config.toml
time_shift_ms = 50
text_encoder_bias = "none"
warmup_steps = 1180
Rows from block 3 of the text encoder of a small contrastive audio-text model, named by matrix and row number. Rows with one number belong to one neuron. Each number is 128 + 24 x the weight over its row's rms, rounded and kept within 0 to 255. All counts start at 0.
After each neuron's rows are labels from the 100 texts, of 14848, where the neuron reaches its highest value: "tokens" is the input token at the peak. Only what is clearly more common there than usual is listed. The data: short read English sentences (LibriTTS-R).
# fc1: MLP up (text_encoder.blocks.3.mlp.fc1.weight, 1024x256), inputs 0-85
# fc2: MLP down (text_encoder.blocks.3.mlp.fc2.weight, 256x1024, transposed), outputs 0-85

fc1.135 [144 149 105 153 119 107 105 150 176 158 111 125 140 110 157 142 169 112 139 126 121 109 125  93 145 134 140 121 129 162 117 129 150 152 138 150 109  87 112 132 101  91 120 114 109  90 164 117  86 126 146 119  76 103 111 104 111  90 125 133 129 156 136 142 121 110 153 119 102 104 110 167 141  94 159 103 168 145 133 105 112 100 129 138 148 101]
fc2.135 [152 182 175 128 110 109 153 129 139 121 143  98 118 143 128 121 120 120 154  90 150 107 122 166 145 160 145  90 116 108 107 148 122 129 111  97 131  54 116 115  95 160 174 107  94 116 161 149 135 114 115 167 106 131 100 153  83 110  90 172 131 132 103 119 102  87 127  95 123 144 133 150  90 125  93 149 105 130 144  91 135 141 150 136 108 158]
tokens: "you"

fc1.31 [111 161 111 127 137 148  97 142 112 123 134 138 131 135  45 105 110 110 140 170 104 133 156 141 124 157 127 112 129 148 112 138 102  99 129 124 126 146  88 125 146 147 102 106 139 102 155 108 128 124 135 156  73  96 109 144 126 149 130 130 149 122  86 140 156 143 125 152 122 119 143 124 109 179 118 120 103 115 111 138 158 151 128 103 144 179]
fc2.31 [130 131 134 126 152 127 151 150 148  88 108 127 120 127 154 126 132 121 109 143 164 132 197 100  68 107 136 129 127 142 106 149 138 130 120 125 124  92 135 153 140 140  49 127 121 136 107 143 132 150 154 119 137 119 162 145 102 132 142 147 143  95  99 146 101 126 120 142 146 126 147 171 164 137 129 136 123 105  76 114 126 115 142  88 111 122]
tokens: "you"; "he"

fc1.156 [105 106 158 158  90 148  93 106 118 117 109 100 155  73 146 114 166 131  95 117 132 107 129 145 149 138 153 103  85 136 110 154 146  77 129 115 137 147 136 105 107 114 124 140 139 157 158 109 154 118  99 113 116  89 161 170 138 142 156 108 111 110  98  99 144  87 106 139 139 118 135  88 139 111 100 148 130  99  95 116 149 149 112 111 169  99]
fc2.156 [154 154 175 158 111 122 160 124 151 114 121 131 126 105 134 111 136 159 143 102 120  89 139 109 138 161 143 162 129 128 135 121 145  97 118  91 138 140 139 127 116  87 112 139 167 101 133 162 127 151 119  71 131 145 104 153  88 168 125 118 132 136 122 132 109  90  87 100  97 162 157 142  97 178 134 144 111 128 115 164  96 106 170 132 148  92]
tokens: "he"; "you"

fc1.261 [ 97 157 129 140 151 100  88 155 135 135 115 116 112 120  58 137 139 123 139 145 137 107 167 111 111 154 165  93 136 160 109 107 131 121 137 128 167 130 116 115 121 137 136 114 125 133 127  72 107 136 111 150 137  84 156 135 142 159 123 127 128 117 133 174 158  98 149 152  83 114 127 139  95 124 112  83 116 115 136 141 137 121 109  93 126 176]
fc2.261 [132 139 154 129 139 102 150 129 115 110 115 100 121 152 119 111 110  47  87 137 145 117 193 108 124 109 116 132 118 162 103 161 148 170 112 135 124 143 123 150 154 122  98 134 109 143 124 116 157 136 208 102 141  87 110 128 127 127 126 100 145 126  70 120  91 134 129 139 136 113 136 174 171 114 116 131 121 144 105 132 131  85 121 115 121 103]
tokens: "was"

fc1.522 [115  87  91 142 142 143 142 107  92 150  99 151 118 105 131 150 150 133  94 111 118 148 142 137 131 157  86 157 120 117  96 163  91 114 113 140 154 114 157  95 123 146 105 144 139 104 134  64 109 138 122 139 129  94  90 165 146  89 106 167 115 163  94  81 126 109 144  98 133 153 159 153 117 133 142 148 117 101 107 152 124  99 166 138 155 128]
fc2.522 [177  77  92 131 125 158 134 119 148 102 157  98 160 110 129 142 126 129  85  87  98 141 150 133 135 130 121 100 122 173 179 160 173 118  92 133 162 121 159 154 115 129 146 118 130  83 124 108 124 162 134 108 137 155  85 142 102 162  96 134 184 165  85 109 140  85 110 115 154 110 147 140  98 137 135 110 134 113 109  72  90 108 113 134 109 133]
tokens: "he"; "you"

fc1.39 [131 129 118 132 155 142 144 131 149 104 137 160 148 145 116 103 133  58 161 116  91 101 104  87 154 117 153 126 119 159 109 166 120 111 155 121 120 122 137 118 115 141 109 143 163 113 153  79 109 133 156 145 103 143 117 136 110 109 142  95  84 106  84 146 120 142  80 137 141 113 145 158 107 149 120 161  97 152 124 125 139 114 144 150 142 115]
fc2.39 [135 162 132 129 113 157 138 122 100 157 121 106 104 132 106 152 130  90 139 121 156 108  80 219 137 137 109 130 143 203 121 108 130 141 127 161 133 157 143 151 133 106 140 124 130 108 102 102 143 110 132 114 141 138  99 125 179 130 118  93 122 138 121 115 100 160 147 149 138 116 108 135 146  99 147 103 137 152 111 127 106  82 156 118 139 124]
tokens: "<end>"; "you"; "know"; "he"

fc1.391 [147 123 121 133 147 146 114 131 112 156 140 155 131 133 103 139 118  57 133 128 105  93 121 107 130 158 158 117 101 110 113 121 103  93 108 103 132 160 135 111 142 159 164 104 138 144 112 136 154  84 148 154 104  97 128 171 123 163 120 105 127 122 115 128 122  99 108 145  92 124 110 141 142 148 103 132 118 154 123 165 166 152  97 142 177 135]
fc2.391 [100 155  88 105 113 144 132 175 170 116 139 157 147  77 163 113 143 194 154 119 143 123 128 155 175 152 130 159 128 150 108 101 129 117 148 132 110  95 134 115  80 107 130 146 127  95 138 131  96 123  62 164 126 103 115 117 153 118 149 155 126 156 162 121 154 120 119 138 129 133 167 122  88 138 144 122 135 124 109  93 122 123 139 119 119 147]
tokens: "<end>"; "you"

fc1.284 [167 156 149 108 162 123 102 143 131 157 146 107 161 153 113 129 136 164 126 143 146 147 102 122  98 176 139  98 158 104 107 107 131 164 160  94 115 169 129 105 171 162 123 108 106  93 155  90 159 129  91 100 144 143 145 147 155 147 115 100 138 105  93 164 150 115 109 106 111 160 126  83 171 105 150 109 110 127 156  95 110 117 142 124 114 115]
fc2.284 [144 158 118 150 144 151 144 106 178 109 107 113 118 131 159 168 127 153 137 125 121 123 103 100 127 116 137 147 129 111 115 126 120 167  94 138  90 124 150 131 136 110 119 118 129  82  99 108 133  92 122 121 162 185 168 102 143 130 143 154 135 119 140  90 161 105 127  94  91 119 133  98  76 135 143 132  77 143 131  96 131 144 110 133 132 121]
tokens: "'"; "to"

fc1.397 [116 124 101 117 145 164 147 115 131 127 131 148 132 179 115 182 163  70 175 138  92 154 112 128 147 116 125 108  96 121 126 138  98  89 157 105 170 127 133 140 104 143 118 127 181 180 102  91 142 157 135 124 122 129 138 154 105 153 130 156 107 141  46 149 107 118 125 187 117 143 125 119 142 137  97  92 135 116 121 118 182 111 113 116 137 174]
fc2.397 [116  91 137 133 131 140 129 119 140 139 143 119 129 139 100 115 110 186 149 131 126 123 143 130 139 137 134 114 134  78 151 195 130 150 120 116 126 126 117  96 138 120 162 144 130  88 142 177 157 159 148 122 118 107 141 126 128 103 131  93 106 124 144 145 150 147 137  96 130 120 116 124 116 120 135 136  87 152 167 158 135 152 112 112 115 113]
tokens: "his"; "as"; "is"; "was"

fc1.76 [115 136 127 104 138 171 121 112 116 130 153 156 160 158 116  95 143  52 148  91 108 114 115 124 130 133 131 118 114 111 162 167 119 102 151 102 127 111  92 118 126 134 151 113 165  88 163 124 122 144 151 144  86 155 136 144 142 115 137 101 115 148  52  94 168 115  99 142 116 145 165 123 101 145 134 141 130 124 155 116 165 114 144 137 133 123]
fc2.76 [114 134 139 163 114 133 106 148  95 101 139 121  96 138  79 162 131 159 131 123 152  98  80 140  92 146 126 122 158 171 101  93 147 162 101 122 142 136 113 127 170 157 139 112 131 142 129 121 136 129 128 136 149 149  63  98 131 148 114 122 170 134 155 123 112 118 108 126 136 116 121 151 167 109 117  92 158 127 132 145 138 123 152 130 136 105]
tokens: "<end>"

fc1.316 [129 133 125 154 138 128 115 147 114 161 135 114 113 146  30 128 114 122 145 133 138 163 135 162 123 159 122 125 141 128 143 140 137 133 104 123 159 155 100 121 127  95 124  81 126  96 122  91 122 169 103 129 148 127 129 133 171 140 159  72  81 114 121 126 186 137 124 119 112 110 167  89 108 136 146 135 121 114 153 145 127 105 130 107 127 158]
fc2.316 [117 116 125 124 114 142 130 119 186 121 163 126 130 113 130 153  89 105 132 116 131 122 144 102 102 108 129 148 136 108 152 138 144 175 141 110 147  94 165 109 121 161 112 125 137 142 130 104 147 105 141 129 157 142 206 113 104 122 127 125  58 103 148 142 125 118 116 103 129 128 118 124 144 120 130 137 120 102 141 153 142  88 162 133 131 116]
tokens: "and"; "i"

fc1.634 [138 136  87 162 161 130  91 174 170 167  97 154 135 104  22 137 141 121 154 161 125 136 148 123 124 147 117 129  85 157 117 119 125 116 135 118 168 138 126 112 115 104 119 107 132 144 107 103  92 100 101 118 151  95 143 114 145 137  92 166 116 130 135 157 167 144 114 180 134 116 144 104 128 133 101  98 141 122 122 100 143 106 128  98 142 174]
fc2.634 [139 150 159 134 128 115 137 124 111 115 104 108 119 142 116 108 119  37  70 135 141 112 206 118 119 127 106 120  89 186 103 146 153 161 113 148 133 143 121 146 157 115  96 135 111 121 136 127 147 113 195 118 132  92 110 127 125 132 121 119 167 143  75 111 108 144 140 132 134 100 138 161 145 128 110 139 105 153 106 147 132 112 101 115 114 103]
tokens: "and"

fc1.330 [117 117 123 134 129 161 126 139 124 108 157 156 147 116  97 115 143  62 161 136  85 105 106  16 140 128 147 116 131 113 117 149 149 105 151  91 130 114 111 126 126 158 112 130 136 142 151  91 103 116 154 158 104 138 128 120 109 141 121 119 106 137 108 115 106 124  89 139 116 127 148 139 124 123  86 154 134 144 148 146 160 146 145 155 119 112]
fc2.330 [129 182 126  99 115 149 143 107 110 156 101 118 112 119 160 176 144 136 145 143 153 110  91 231 134 126 119 118 134 200 123  85 124 116 116 141 135 128 156 141 134  95 150 123 141 131  95 107 147  92 105 129 136 111  79 148 159 126 104 134 121 136 116 130 116 151 154 154 132 120  94 126 126 105 160 111 123 124 108 118 110 103 141 144 126 134]
tokens: "he"; "you"

fc1.98 [144 158 109 127 139 108  94 151 139 135 110 107  95 108  32 151 121 118 117 178 121 127 165 152 132 162 140 109  95 129 157 143 138 109 108 160 167 121 134  97 141 140 109 111 128 143 135 120 120 142 117 161 124  84 116 126 160 112  97 153  83 130 153 136 175 130 126 167 103 109 144 133 106 150  94 113  90 136 132 102 139 110 110 101 104 199]
fc2.98 [133 126 152 128 137  99 138 122 124 108 108 109 106 152 105 113 115  59  78 136 141 126 195 114 122 118 111 130 116 171  94 164 155 165 110 133 119 135 127 146 174 124  94 140 110 144 126 112 152 130 177 107 142  97 123 125 114 131 135 100 153 114  73 122  81 140 133 131 139 115 135 169 174 120 111 138 124 145 104 139 131  98 119 119 118  99]
tokens: "was"; "the"

fc1.750 [120 141  99 143 156 125 113 157 142 140 112 109 137 135  71 163 118 138 122 140 158 128 134 149 155 156 137 131 119 147 145 146 125 131 139 141 152 168 130 126 136 101 162 121 124 116 100 120 114 151 117  99 114 106 166 139 144 100 132  86  99 138 125 150 141 118 118 146 113 134 132 120  90 115 138 105  79 138 125 123 104  79 138 114 135 176]
fc2.750 [134 145 150  97 125 148 143 130 161 106 115 110  90 117 124 118 161  74 132 152  95 145 128  98 146 139 106 104 119 143 143 140 153 117 112  86  98  98 101 144 148 123 119 126 127 137 120  67 146 106 110 137 133 110 129 141 120 146 130 123  93  98 107 103 133 142 156 121 161 124 125 167 167 127 115 128 143 106 113 139 144 114 133 170 111  94]
tokens: "the"; "not"

fc1.632 [ 99 144 108 128 141 117 115 127 146 135 140 143 107 103  68 141 141 144 149 165 141 132 157 115 128 140 133 125 138 158 129  91 113 129 104 126 169  97 164  95 120 180 136  86 155 113 156  93 105 111 123 159 122 112 159 133 130 123  71 161  98 146 128 166 151 115 138 138 113 113 132  96 135 151 111 121 122 119 132 118 153 127 133 100 124 199]
fc2.632 [134 130 157 131 143  89 138 129  89  89 118 120 112 160 127 133 117 109  63 132 126 126 184 124 133 123 115 116 106 172  90 149 173 158 114 160 112 115 108 136 167 111 144 149 105 145 150 128 151 116 172 123 126  69 103 123 114 135 133 115 179 125  72 115  93 154 139 140 145  95 118 181 169 124 108 131 118 145 111 134 119  94 124 118 113  98]
tokens: "he"; "you"

fc1.706 [125  91 106 150 151 139  97 133 131 125 141 166 155 112  96 123 110 101 138 122 142 137 147  97 117 146 159 104 112  76 188 137  94 136 129 130 168 146 153  83 129 158  98 127 175 100 124 163 123 171 150 133 147 116 143 147 120 103 139 115 119 146 111 151 126 113  90 117 119 125 143 111 106 152 104 169 114 132 171 153 148 116 117 157 108 130]
fc2.706 [134 105 135 132 131 107 145 143 116 127 109 130 103 124 134 136 132 189 108 128 129 154 171 107  76 113 139 102 115 112 123 166 114 136 108 132 147  95 128 133 130 142  83 140 142 183 126 177 127 170 140 102 153  91 137 141  82 134 105 149 144  89 127 176 107 136 132 128 134 123 110 139 172 139 100 161 119 133 126 103 134 151  89 113 115 115]
tokens: "i"; "she"; "we"; "you"

fc1.446 [117 126 110 130 169 175 146  93  76 152 161 134 119 132 117 133 134 108 141 115 116  97 114 123 129 132 167 155 158 124 107 142 110 149 121 134 158 130 169 122 135 126  93 109 117 168 119 131 141 140 158 126 144 106 103 115 112 150 126 120 149 105 195 115 145  98  98 150 166 134  82 105 138 121 122 134 111 113  89 148 144 150 122 151 118 110]
fc2.446 [125 142 150 112 153 147 127 126  66 136 128 123 107 128 106 150 137  56 148 135 175 132 131 146  89 148 115 128 134 119 128  88 123 107 104 160 166 108 164 130 126 126  78 130 141 184 119 105 117 154 149 130 109 125  78 132  98 136  79 116 122 132 187 144 125 187 121 126 132 128 122 130 165 131 131  93 135 112 137 111 145 124 113 135 103 125]
tokens: "she"

fc1.500 [140 158 101 147 137 123 101 161 150 147 133 127 141  85  59 144 126 147 135 130 142 137 134 130 127  96 147 125 107 162 132 135  85 147 131 120 137 104 146  98 117 136 153 127 124 105 120 101 103 144  91 119 134  81 165 118 169 124 107 125 107 138 155 191 153 133 100 128 130 137 165 106 114 121 132 140 118 119 113 100 136  65 107  90 147 177]
fc2.500 [141 110 131 111 137 100 135 143  53 117 118 114  96 148 113 142 119 150  96 139 111 143 140 108 165 139 107 124 115 162 110 138 151 148 101 139 117 119  93 145 152 134 189 166 121 161 135 125 144 130 128 123 129  58  81 115 118 136 134  98 186 132 117 108 131 159 135 128 161 117  91 157 177 102  93 133 145 166 144 136 135 138  92 147  98 102]
tokens: "the"

fc1.570 [106 132  88 137 157 110 105 174 139 160 143 151 104 137  50 164 112 120 139 147 115 110 133 136 145 160 122 121 137 125 113 106 130 152 131 150 184 114 143  93 122 152 126 111 128 115 107 109 102 145 132 132 144 123 155 113 147 131 117 120 115 112 152 135 179 107 116 153 128 124 140 121 124 142  97  86 103 108 145 131 146  92 107  92 139 200]
fc2.570 [142 158 150 130 143 110 139 125 114 110 113 112 108 129 104 113 125  80  76 147 129 135 203 118 147 104 115 124 106 199 101 155 153 149  87 156 115 100 120 147 174 117 109 130 103 126 124 103 134 118 166 110 144  62  93 131 140 150 124 112 137 121 106 123 114 144 144 139 147 111 129 168 172 121 125 115 129 140 103 153 132  64 106 117 116  94]
tokens: "the"; "he"

fc1.726 [167  91 110 151 117 130 128 162 107 125 127 163 112 129 132 140  95 115  90 153 135 172 121  97  97  99 131 155 128 116 156  99 142 168 129 126 162 112 137 135 147 126  90 165  98  86 143 153 142 154 144 162 121 131 152 123 145 111  87 109 100 149 155 139 116  91 132 118 132 156  84  90 168 126 124 123 100 153  95 149 142 116 139 111 154 101]
fc2.726 [ 85 140 107 169  98 120 112 156 159 115 116 133 112 117 127 129  89 133 188 176 116 109 111 134  91 121 118 135 105 152 160 110 118 141 102 106 142 118 142 104 183 101 121 152 114 141  75 157 146 167 150 121 156 144 137 156 136 133 127 156  96 130 120 110 162 116 149 107 122 129 119 159 147 106 122 127  78 134 105  99  78 167 167  90 117 127]
tokens: "the"

fc1.146 [144 127  96 117 163 109 134 134 123 136 136 166 148 140 108 151 134  69 159 128 118  87 125  76 120 117 172 103  97  96 142 102  84 104 140 115 144 131 121  99 124 149 146 111 151 118 118 151 137  99 167 162 105 101 144 170  89 135 102 136 136 112  91 126 114 119  65 136  98 130 129 155 123 145 111 143  94 134 126 144 148 143 108 159 158 145]
fc2.146 [108 151  99 114  91 142 132 174 147 119 138 145 132  92 130 114 141 205 154 123 124 145 120 161 171 158 114 166 142 153  95 118 139 122 153 155 115 104 113 129  94  97 103 145 109 102 129 122  86 129  72 145 125 121 137 117 163 110 169 142 121 140 171 125 156 127 130 161 142 140 163 112 105 119 149 120 161 125  94  96 115 108 141  94 121 154]
tokens: "<end>"; "you"; "he"

fc1.367 [107 121 105 118 116 160 129 139 109 132 100 143 107 161 125 181 152  91 154 134 136 112 119 101 143 130 117 105 106 147 128 123 134 105 139 118 148 126 120 136  98 131 150 136 159 177  99  98 154 146 115 148 150 128 128 164 102 138 102 158 139 135  34 124 110  89 138 137 114 142 130 117 144 138 102  81 104 115 164 135 169 123 104 145 131 160]
fc2.367 [117 112 142  72 125 133 141 107 134 138 133 121 129 132 142 135 133 212 155 136 125 122 129 136 158 142 115 123 155  85 140 150 127 133 116 129 106 109 126 109 138 106 188 160 106 112 141 153 148 127 133 123 112 120 122 128 105 114 137 108 122 133 151 132 152 159 145 107 143 135 102 124 109 112 138 105 100 126 153 136 125 163 120 101 122 122]
tokens: "his"; "as"; "this"; "is"

fc1.493 [123 108 138 157 160 134 133 136 100 157 131 135 143 152  95 126 119  90 148 159 112 110 157  99 116 107 142 109 108 120 102 143 100 124 108 127 171 181 102 118 105 143 125 121 159 144 145 102 137 112 168 138 136  98 134 165 105 173  96 100 112 105 103 111 102 105 117 141 115 114 110 136 182 145 109 143  96 182 143 160 141 152 122 108 183 128]
fc2.493 [104 154 109  86 113 126 139 162 150 120 132 153 144  91 181 128 118 174 143 139 159 137 160 122 150 161 128 183 133 147 117 100 141 126 139 159 118 109 126 128  83  96 110 145 116 110 121 134 104  99  89 151 115  86 138 120 136 100 154 144 147 149 164 128 155 109 114 142 135 129 162 146 105 127 145 122 128 128  97 102 106 115 119 101 110 141]
tokens: "i"; "that"

fc1.620 [133 134 134 125 142 135 131 126  84 125 111 131 116 128  94 108 155  70 136 171 107 151 137 126 101 202 146 104 120 120 143 113 114  96 106  72 153 134  90 118 131 131  98  97 150  97 120 106 128 120 129 160  98 100  98 143 138 131 134 120 109 139 142 115 163 126 128 126 112 124 149 131 104 169  88 139  95 119 153 130 124 154 115 145 109 129]
fc2.620 [113 107 122 161 151 108 137 159 154  94 107 128 108 128 104 124 133 166 121 139 147 148 173 111  94 120 146 131 121 137 116 174 153 155 114 121 142 121 110 147 128 136  67 128 136 152 110 150 125 182 111 120 161 122 140 124  92 124 152 143 139 107  95 163  98 109 126 129 144 111 176 163 133 136 113 140 108 128  96 101 114 138 141  84 114 137]
tokens: "you"; "i"; "said"

fc1.759 [110 130 135 155 129 132 124 134  91 124 119 121 104 120  59 125 178  80 153 178 110 160 147  96 117 174 129  94 121 131 103 112 127  72 145 117 156 148  75 128 146 141  87 111 148 144 135  90  92 138 135 153  92 117 126 141 126 163  94 138 130 122 124 122 144 127 116 132 134 138 150 137 130 156  90 142 116 135 136 121 163 145 128 118 138 157]
fc2.759 [125 107 128 164 129 133 144 157 167  99 120 117 144 122 105  59 124 128 118 107 109 108 148 110 122 131 127 129 136 116 122 221 151 135 147 130  98 149 106 142 137 130  77 155 107 103 130 158 110 154 145 135 112 167 138 123 122 114 167 130 112 102  85 120  90 143 113 129 150 120 188 159 119 125 126 173 110 155  97 109 113 159 141 111 119 120]
tokens: "he"; "oh"; "well"; "you"

fc1.142 [ 89 116 107  94 135 158 150 124 128 166 136  97 146 148 148 162 158 145 140 136 168 150 162 142 120 120 136 143 158 101 150 103 138 158 107 122 100 150 173 134 138 128 117 146 104 195 151 120 109 165 178 101 121 116 118  99 155 154  86 108 106 162 186 152 144 101 124 113 128 111 103 155 134  86 106 140 151 144 154 142 149  93 128 132 116 122]
fc2.142 [120 125 167 124 134 150 131 141  30 113 114 142 101 134  95 171 127  94 146 151 198 120 126  95  94  99 113 119 153 136 108  76 107  90 123 185 167 156 153 157 124 137  99 155 131 193 128 144 110 164 162 144 133 124 129 123 137 122 105 116 104 121 200 162 126 180 126 122 123 108  93 126 174 127 118 109 127 124 128 136 147 134 125 137  88 143]
tokens: "she"

fc1.158 [119 123 128 158 140 124 106 150 116 119 142 113 106 136  73 146  93 157 158 178 111 154 150 115 150 155 136 130 101 117 142 131  98 109 117 141 138 122  98  91 141 148 147 118 134  87 136 127 121 138  81 138 150 120 128 155 176 117 125 152  73 147 162 163 165 122 140 126 114  88 120 134 126 169 122  82 116 102 178 158 108 137 142 137 114 195]
fc2.158 [132 114 150 123 134 105 144 133 120 123 107 112 120 161 119 118 115  54 101 145 146 103 173 144 112 128 124 136 117 163  89 161 158 167 111 132 121 160 137 145 158 121  75 141 118 145 120 109 162 165 177 114 139  99 119 128 104 133 136 100 151 122  61 118  55 138 123 140 124 118 139 157 166 118 122 120 131 140  90 132 139 102 129  96 128 123]
tokens: "was"; "is"; "his"

fc1.115 [110 146 100 168 138 161 138 177 111 139 135 155 146 149  35  98 138  92 151 124 109 121 142 141 129 143 123 122 118 139 107 150  91 118 165 136 137 139 117 111 113 136 115 135 118 118 131  93  79 185 128 162 101 126 101 129 130 145 147 118 126 122 116 138 136 153 107 144 126 120 177 159 113 137  86 152 105 141 128 109 167 147 128 113 145 158]
fc2.115 [112 104  98 136 117 144 132 151 148 122 130 147 146 122 118 125 135 156 129 114 145 152 174 137 110  85 135 110 110 111 153 187  91 149 125 112 170 103 127 123 110 154  87 128 153 151 133 167 120 189 150 121 179  87 140 139 114 134 117 159 122 123  93 162 116 126 126 112 129 126 139 131 139 134 111 125 109 114 124  93 178 119 106 133 119 142]
tokens: "you"

fc1.656 [121 172 144 164 125 140 113 125 156 140 114 136 122 145  55 151 120 141 136 180 101 127 148 130 145 157 148 104 140 122 127 152 126  98 106 139 140 108 122 129 136 116 101 111 124  77 124 143  97 141 121 129 113 100 103 159 174 108 119 163  91 116 115 163 176 104 124 125 134  92 164 101  69 133 136 135 116 103 165 117 109 104 123 126 100 162]
fc2.656 [129 118 140 116 140 112 148 138 124 116 111 120 119 151 102 130 113  74 109 128 145 113 184 129 114 121 116 132 128 172  83 154 154 178 109 128 129 124 127 148 147 123  97 138 110 171 125 112 145 143 163 113 153 109 125 125  88 133 113 114 156 117  70 123  54 144 118 146 143 129 140 174 174 110 111 118 138 143  80 122 145  93 130  84 120 118]
tokens: "you"; "she"

fc1.305 [ 90  96 124 110 117 114 131  99 129 132 137 159 101  97 159  98 107 135 164 138 142 127 128 133 124 116 153  90 120 144  94 154 152 133  95  97 128  96 146 160 146 163 152 112 117 141 115 108 131 160 134 125 118  97 130  93 180 158  99 155  98 169 154  92 106 150 117 113 105 148 106 115 131 166 141 128 159 169  94  95 108 105 123 108 148 134]
fc2.305 [ 84  99 126 113 175 129 119 155  77 112 131 149 142 153 152  96 174 108 140 150 151 133 144 160  97 170 149 138 107 122  86 122 129 156 138 143  84  66 124 133 117 135 156 135 155 131 129 171 105 120 114 144 117  95 101  95 131 170 130 131 197  73 109 130  81 125  93 113 136 137 111 129 133 123 138 113 143 109 129 114 101 146 137 103 120 131]
tokens: "was"; "is"

fc1.602 [159 154 119 101 111 158 154 101 113 149 165 126 141 126 111 105 111 134 138 149 126 152  87 111 102 120 148  99  93 159 122 180  94 108 139  99 108 111 174  83 155 167  98 165 123 112 126  79 110  89  94 163 139 168 140 127 164 108 114 155 105  94  62 110  90 112 150 135 173  89 121 142 129 152 121 140 161 103 108 142 115 142 150  98 121  92]
fc2.602 [108 135 171 133 103 109 140 120 127 117 127 134 134 118 128  70 139 187 110 166  85 119 155 132 150 154 120 155 124 104 129 190 137 169 129 124 102 145 133 149 105  99 161 113 115  62 111 177 120  92  81 153 161 101 106 107 159 154 160 131 179 167  77 144  89  92 145 144 125 131 156 122 103 159 151 166 112 132 129 141  99 108 132 135 145 133]
tokens: "you"

fc1.120 [138 154 115 131 127 127 120 171 168 151 164 125 122  78  55 124 101 135 122 167 131 118 144 103  97 147 114 105 102 118 135 107 108 140 141 157 161  79 153 119  97 161 133  87 143  98 138  90 102  76 128 128 125 109 151 131 113 150  98 139 112 113 143 114 192 122 141 117 110 149 161 119 147 114 111 111 104  91 166 129 125  95 122 100 143 138]
fc2.120 [163 133 153 111 140  99 143 129  65  98 107  86  94 171 123 152 121 137  53 155 112 151 169  92 137 145 112 112 112 151 107 102 159 134 129 142 116 113  91 143 160 105 150 141 106 166 131 124 154 102 132 113 114  94 116 128  81 136 135 115 189 123  90 119 113 141 141 145 135 118 109 148 170 134  84 117 126 123 122 133 111 137 112 123 110 135]
tokens: "you"; "to"

fc1.271 [117 104 101 132 156 126 146 137 121 138 116 129 134 136 132 157 145  46 155 166 156 149 101  59 134 114 170 147 117  91 150 113  73 108 126 106 148 157 122 128 122 119 137 107 164 143  77 160 117 160 109  99 111 128 161 168 111 113 151  82 109 102 122 187 117  65  97 144 118 149 148 138 126 153 132 122  89 119 127 148 111 110 122 134 119 153]
fc2.271 [122 146 125 148 123 146 147 165 107 127 124 107 113 143  93 117 125 152 149 130 111 144 126 171 152 145 112 142 151 137 129 177 132 143 144 143 140 155  72 155 132 100  80 135 129 112 104 181  99 178 104 107 108 128  81 126 157  89 179 103 121 126 115 161 132 139 131 146 160 120 137 148 120 116 134 120 121 136 105 102 101 108 136 106 120 141]
tokens: "i"

fc1.513 [149 131 136 132 164 113 108 106 104 146 124 133 126 156 107 147 108  57 149 140 122 117 112 109  94 133 166 103  90  97 122 106  81  95 114 108 162 142 149 107 118 146 167  83 141 128 123 139 145 109 157 152 116  95 146 152 147 149 117 130 131 125 129 143 111 105  86 114 104 150 121 114 143 138 127 104 100 143 126 173 151 114 121 167 138 152]
fc2.513 [100 148  91 102 100 147 133 167 163 124 140 154 150  82 163 123 135 168 151 118 131 127 118 162 186 152 125 167 145 154 114 105 124 115 153 132 120 110 134 124  84 100 127 151 128 103 133 122  92 125  64 157 123 122 120 114 145 106 146 145 119 159 170 120 146 121 120 146 126 133 159 112  83 124 151 119 138 123 110  94 122 120 145 121 120 154]
tokens: "<end>"

fc1.698 [121 130 121 125 138 160 123 130 113 156 138 117 124 139 123 147 149  76 150 132  90 146 107 110 127 135 113 113 114 128  91  85 112 106 156  91 156 120 100 119 128 117 148 123 141 145 138  80 117 119 113 142 145 129 117 144 138 164 121 148 148 119 112 128 148 121 124 179 140 146 111 140 154 135  93  77 147 118 112 130 193 119 149 129 169 123]
fc2.698 [129 168 144 166 145 141 126 135 114 112 124 107  76 133  73 152 142 156 140 139 123 159 153 102  88 127 111  93 133 155 100 144 156 141 110 121 127 114  81 134 159 128  68 119 135 160 129 102 130 147  95 130 136 130  92 128 145 166 126 137 107  88 149 148 145 139 140 147 153 113 128 163 162 129 120 120 124 140 110 127 147 151 132 113 128 111]
tokens: "'"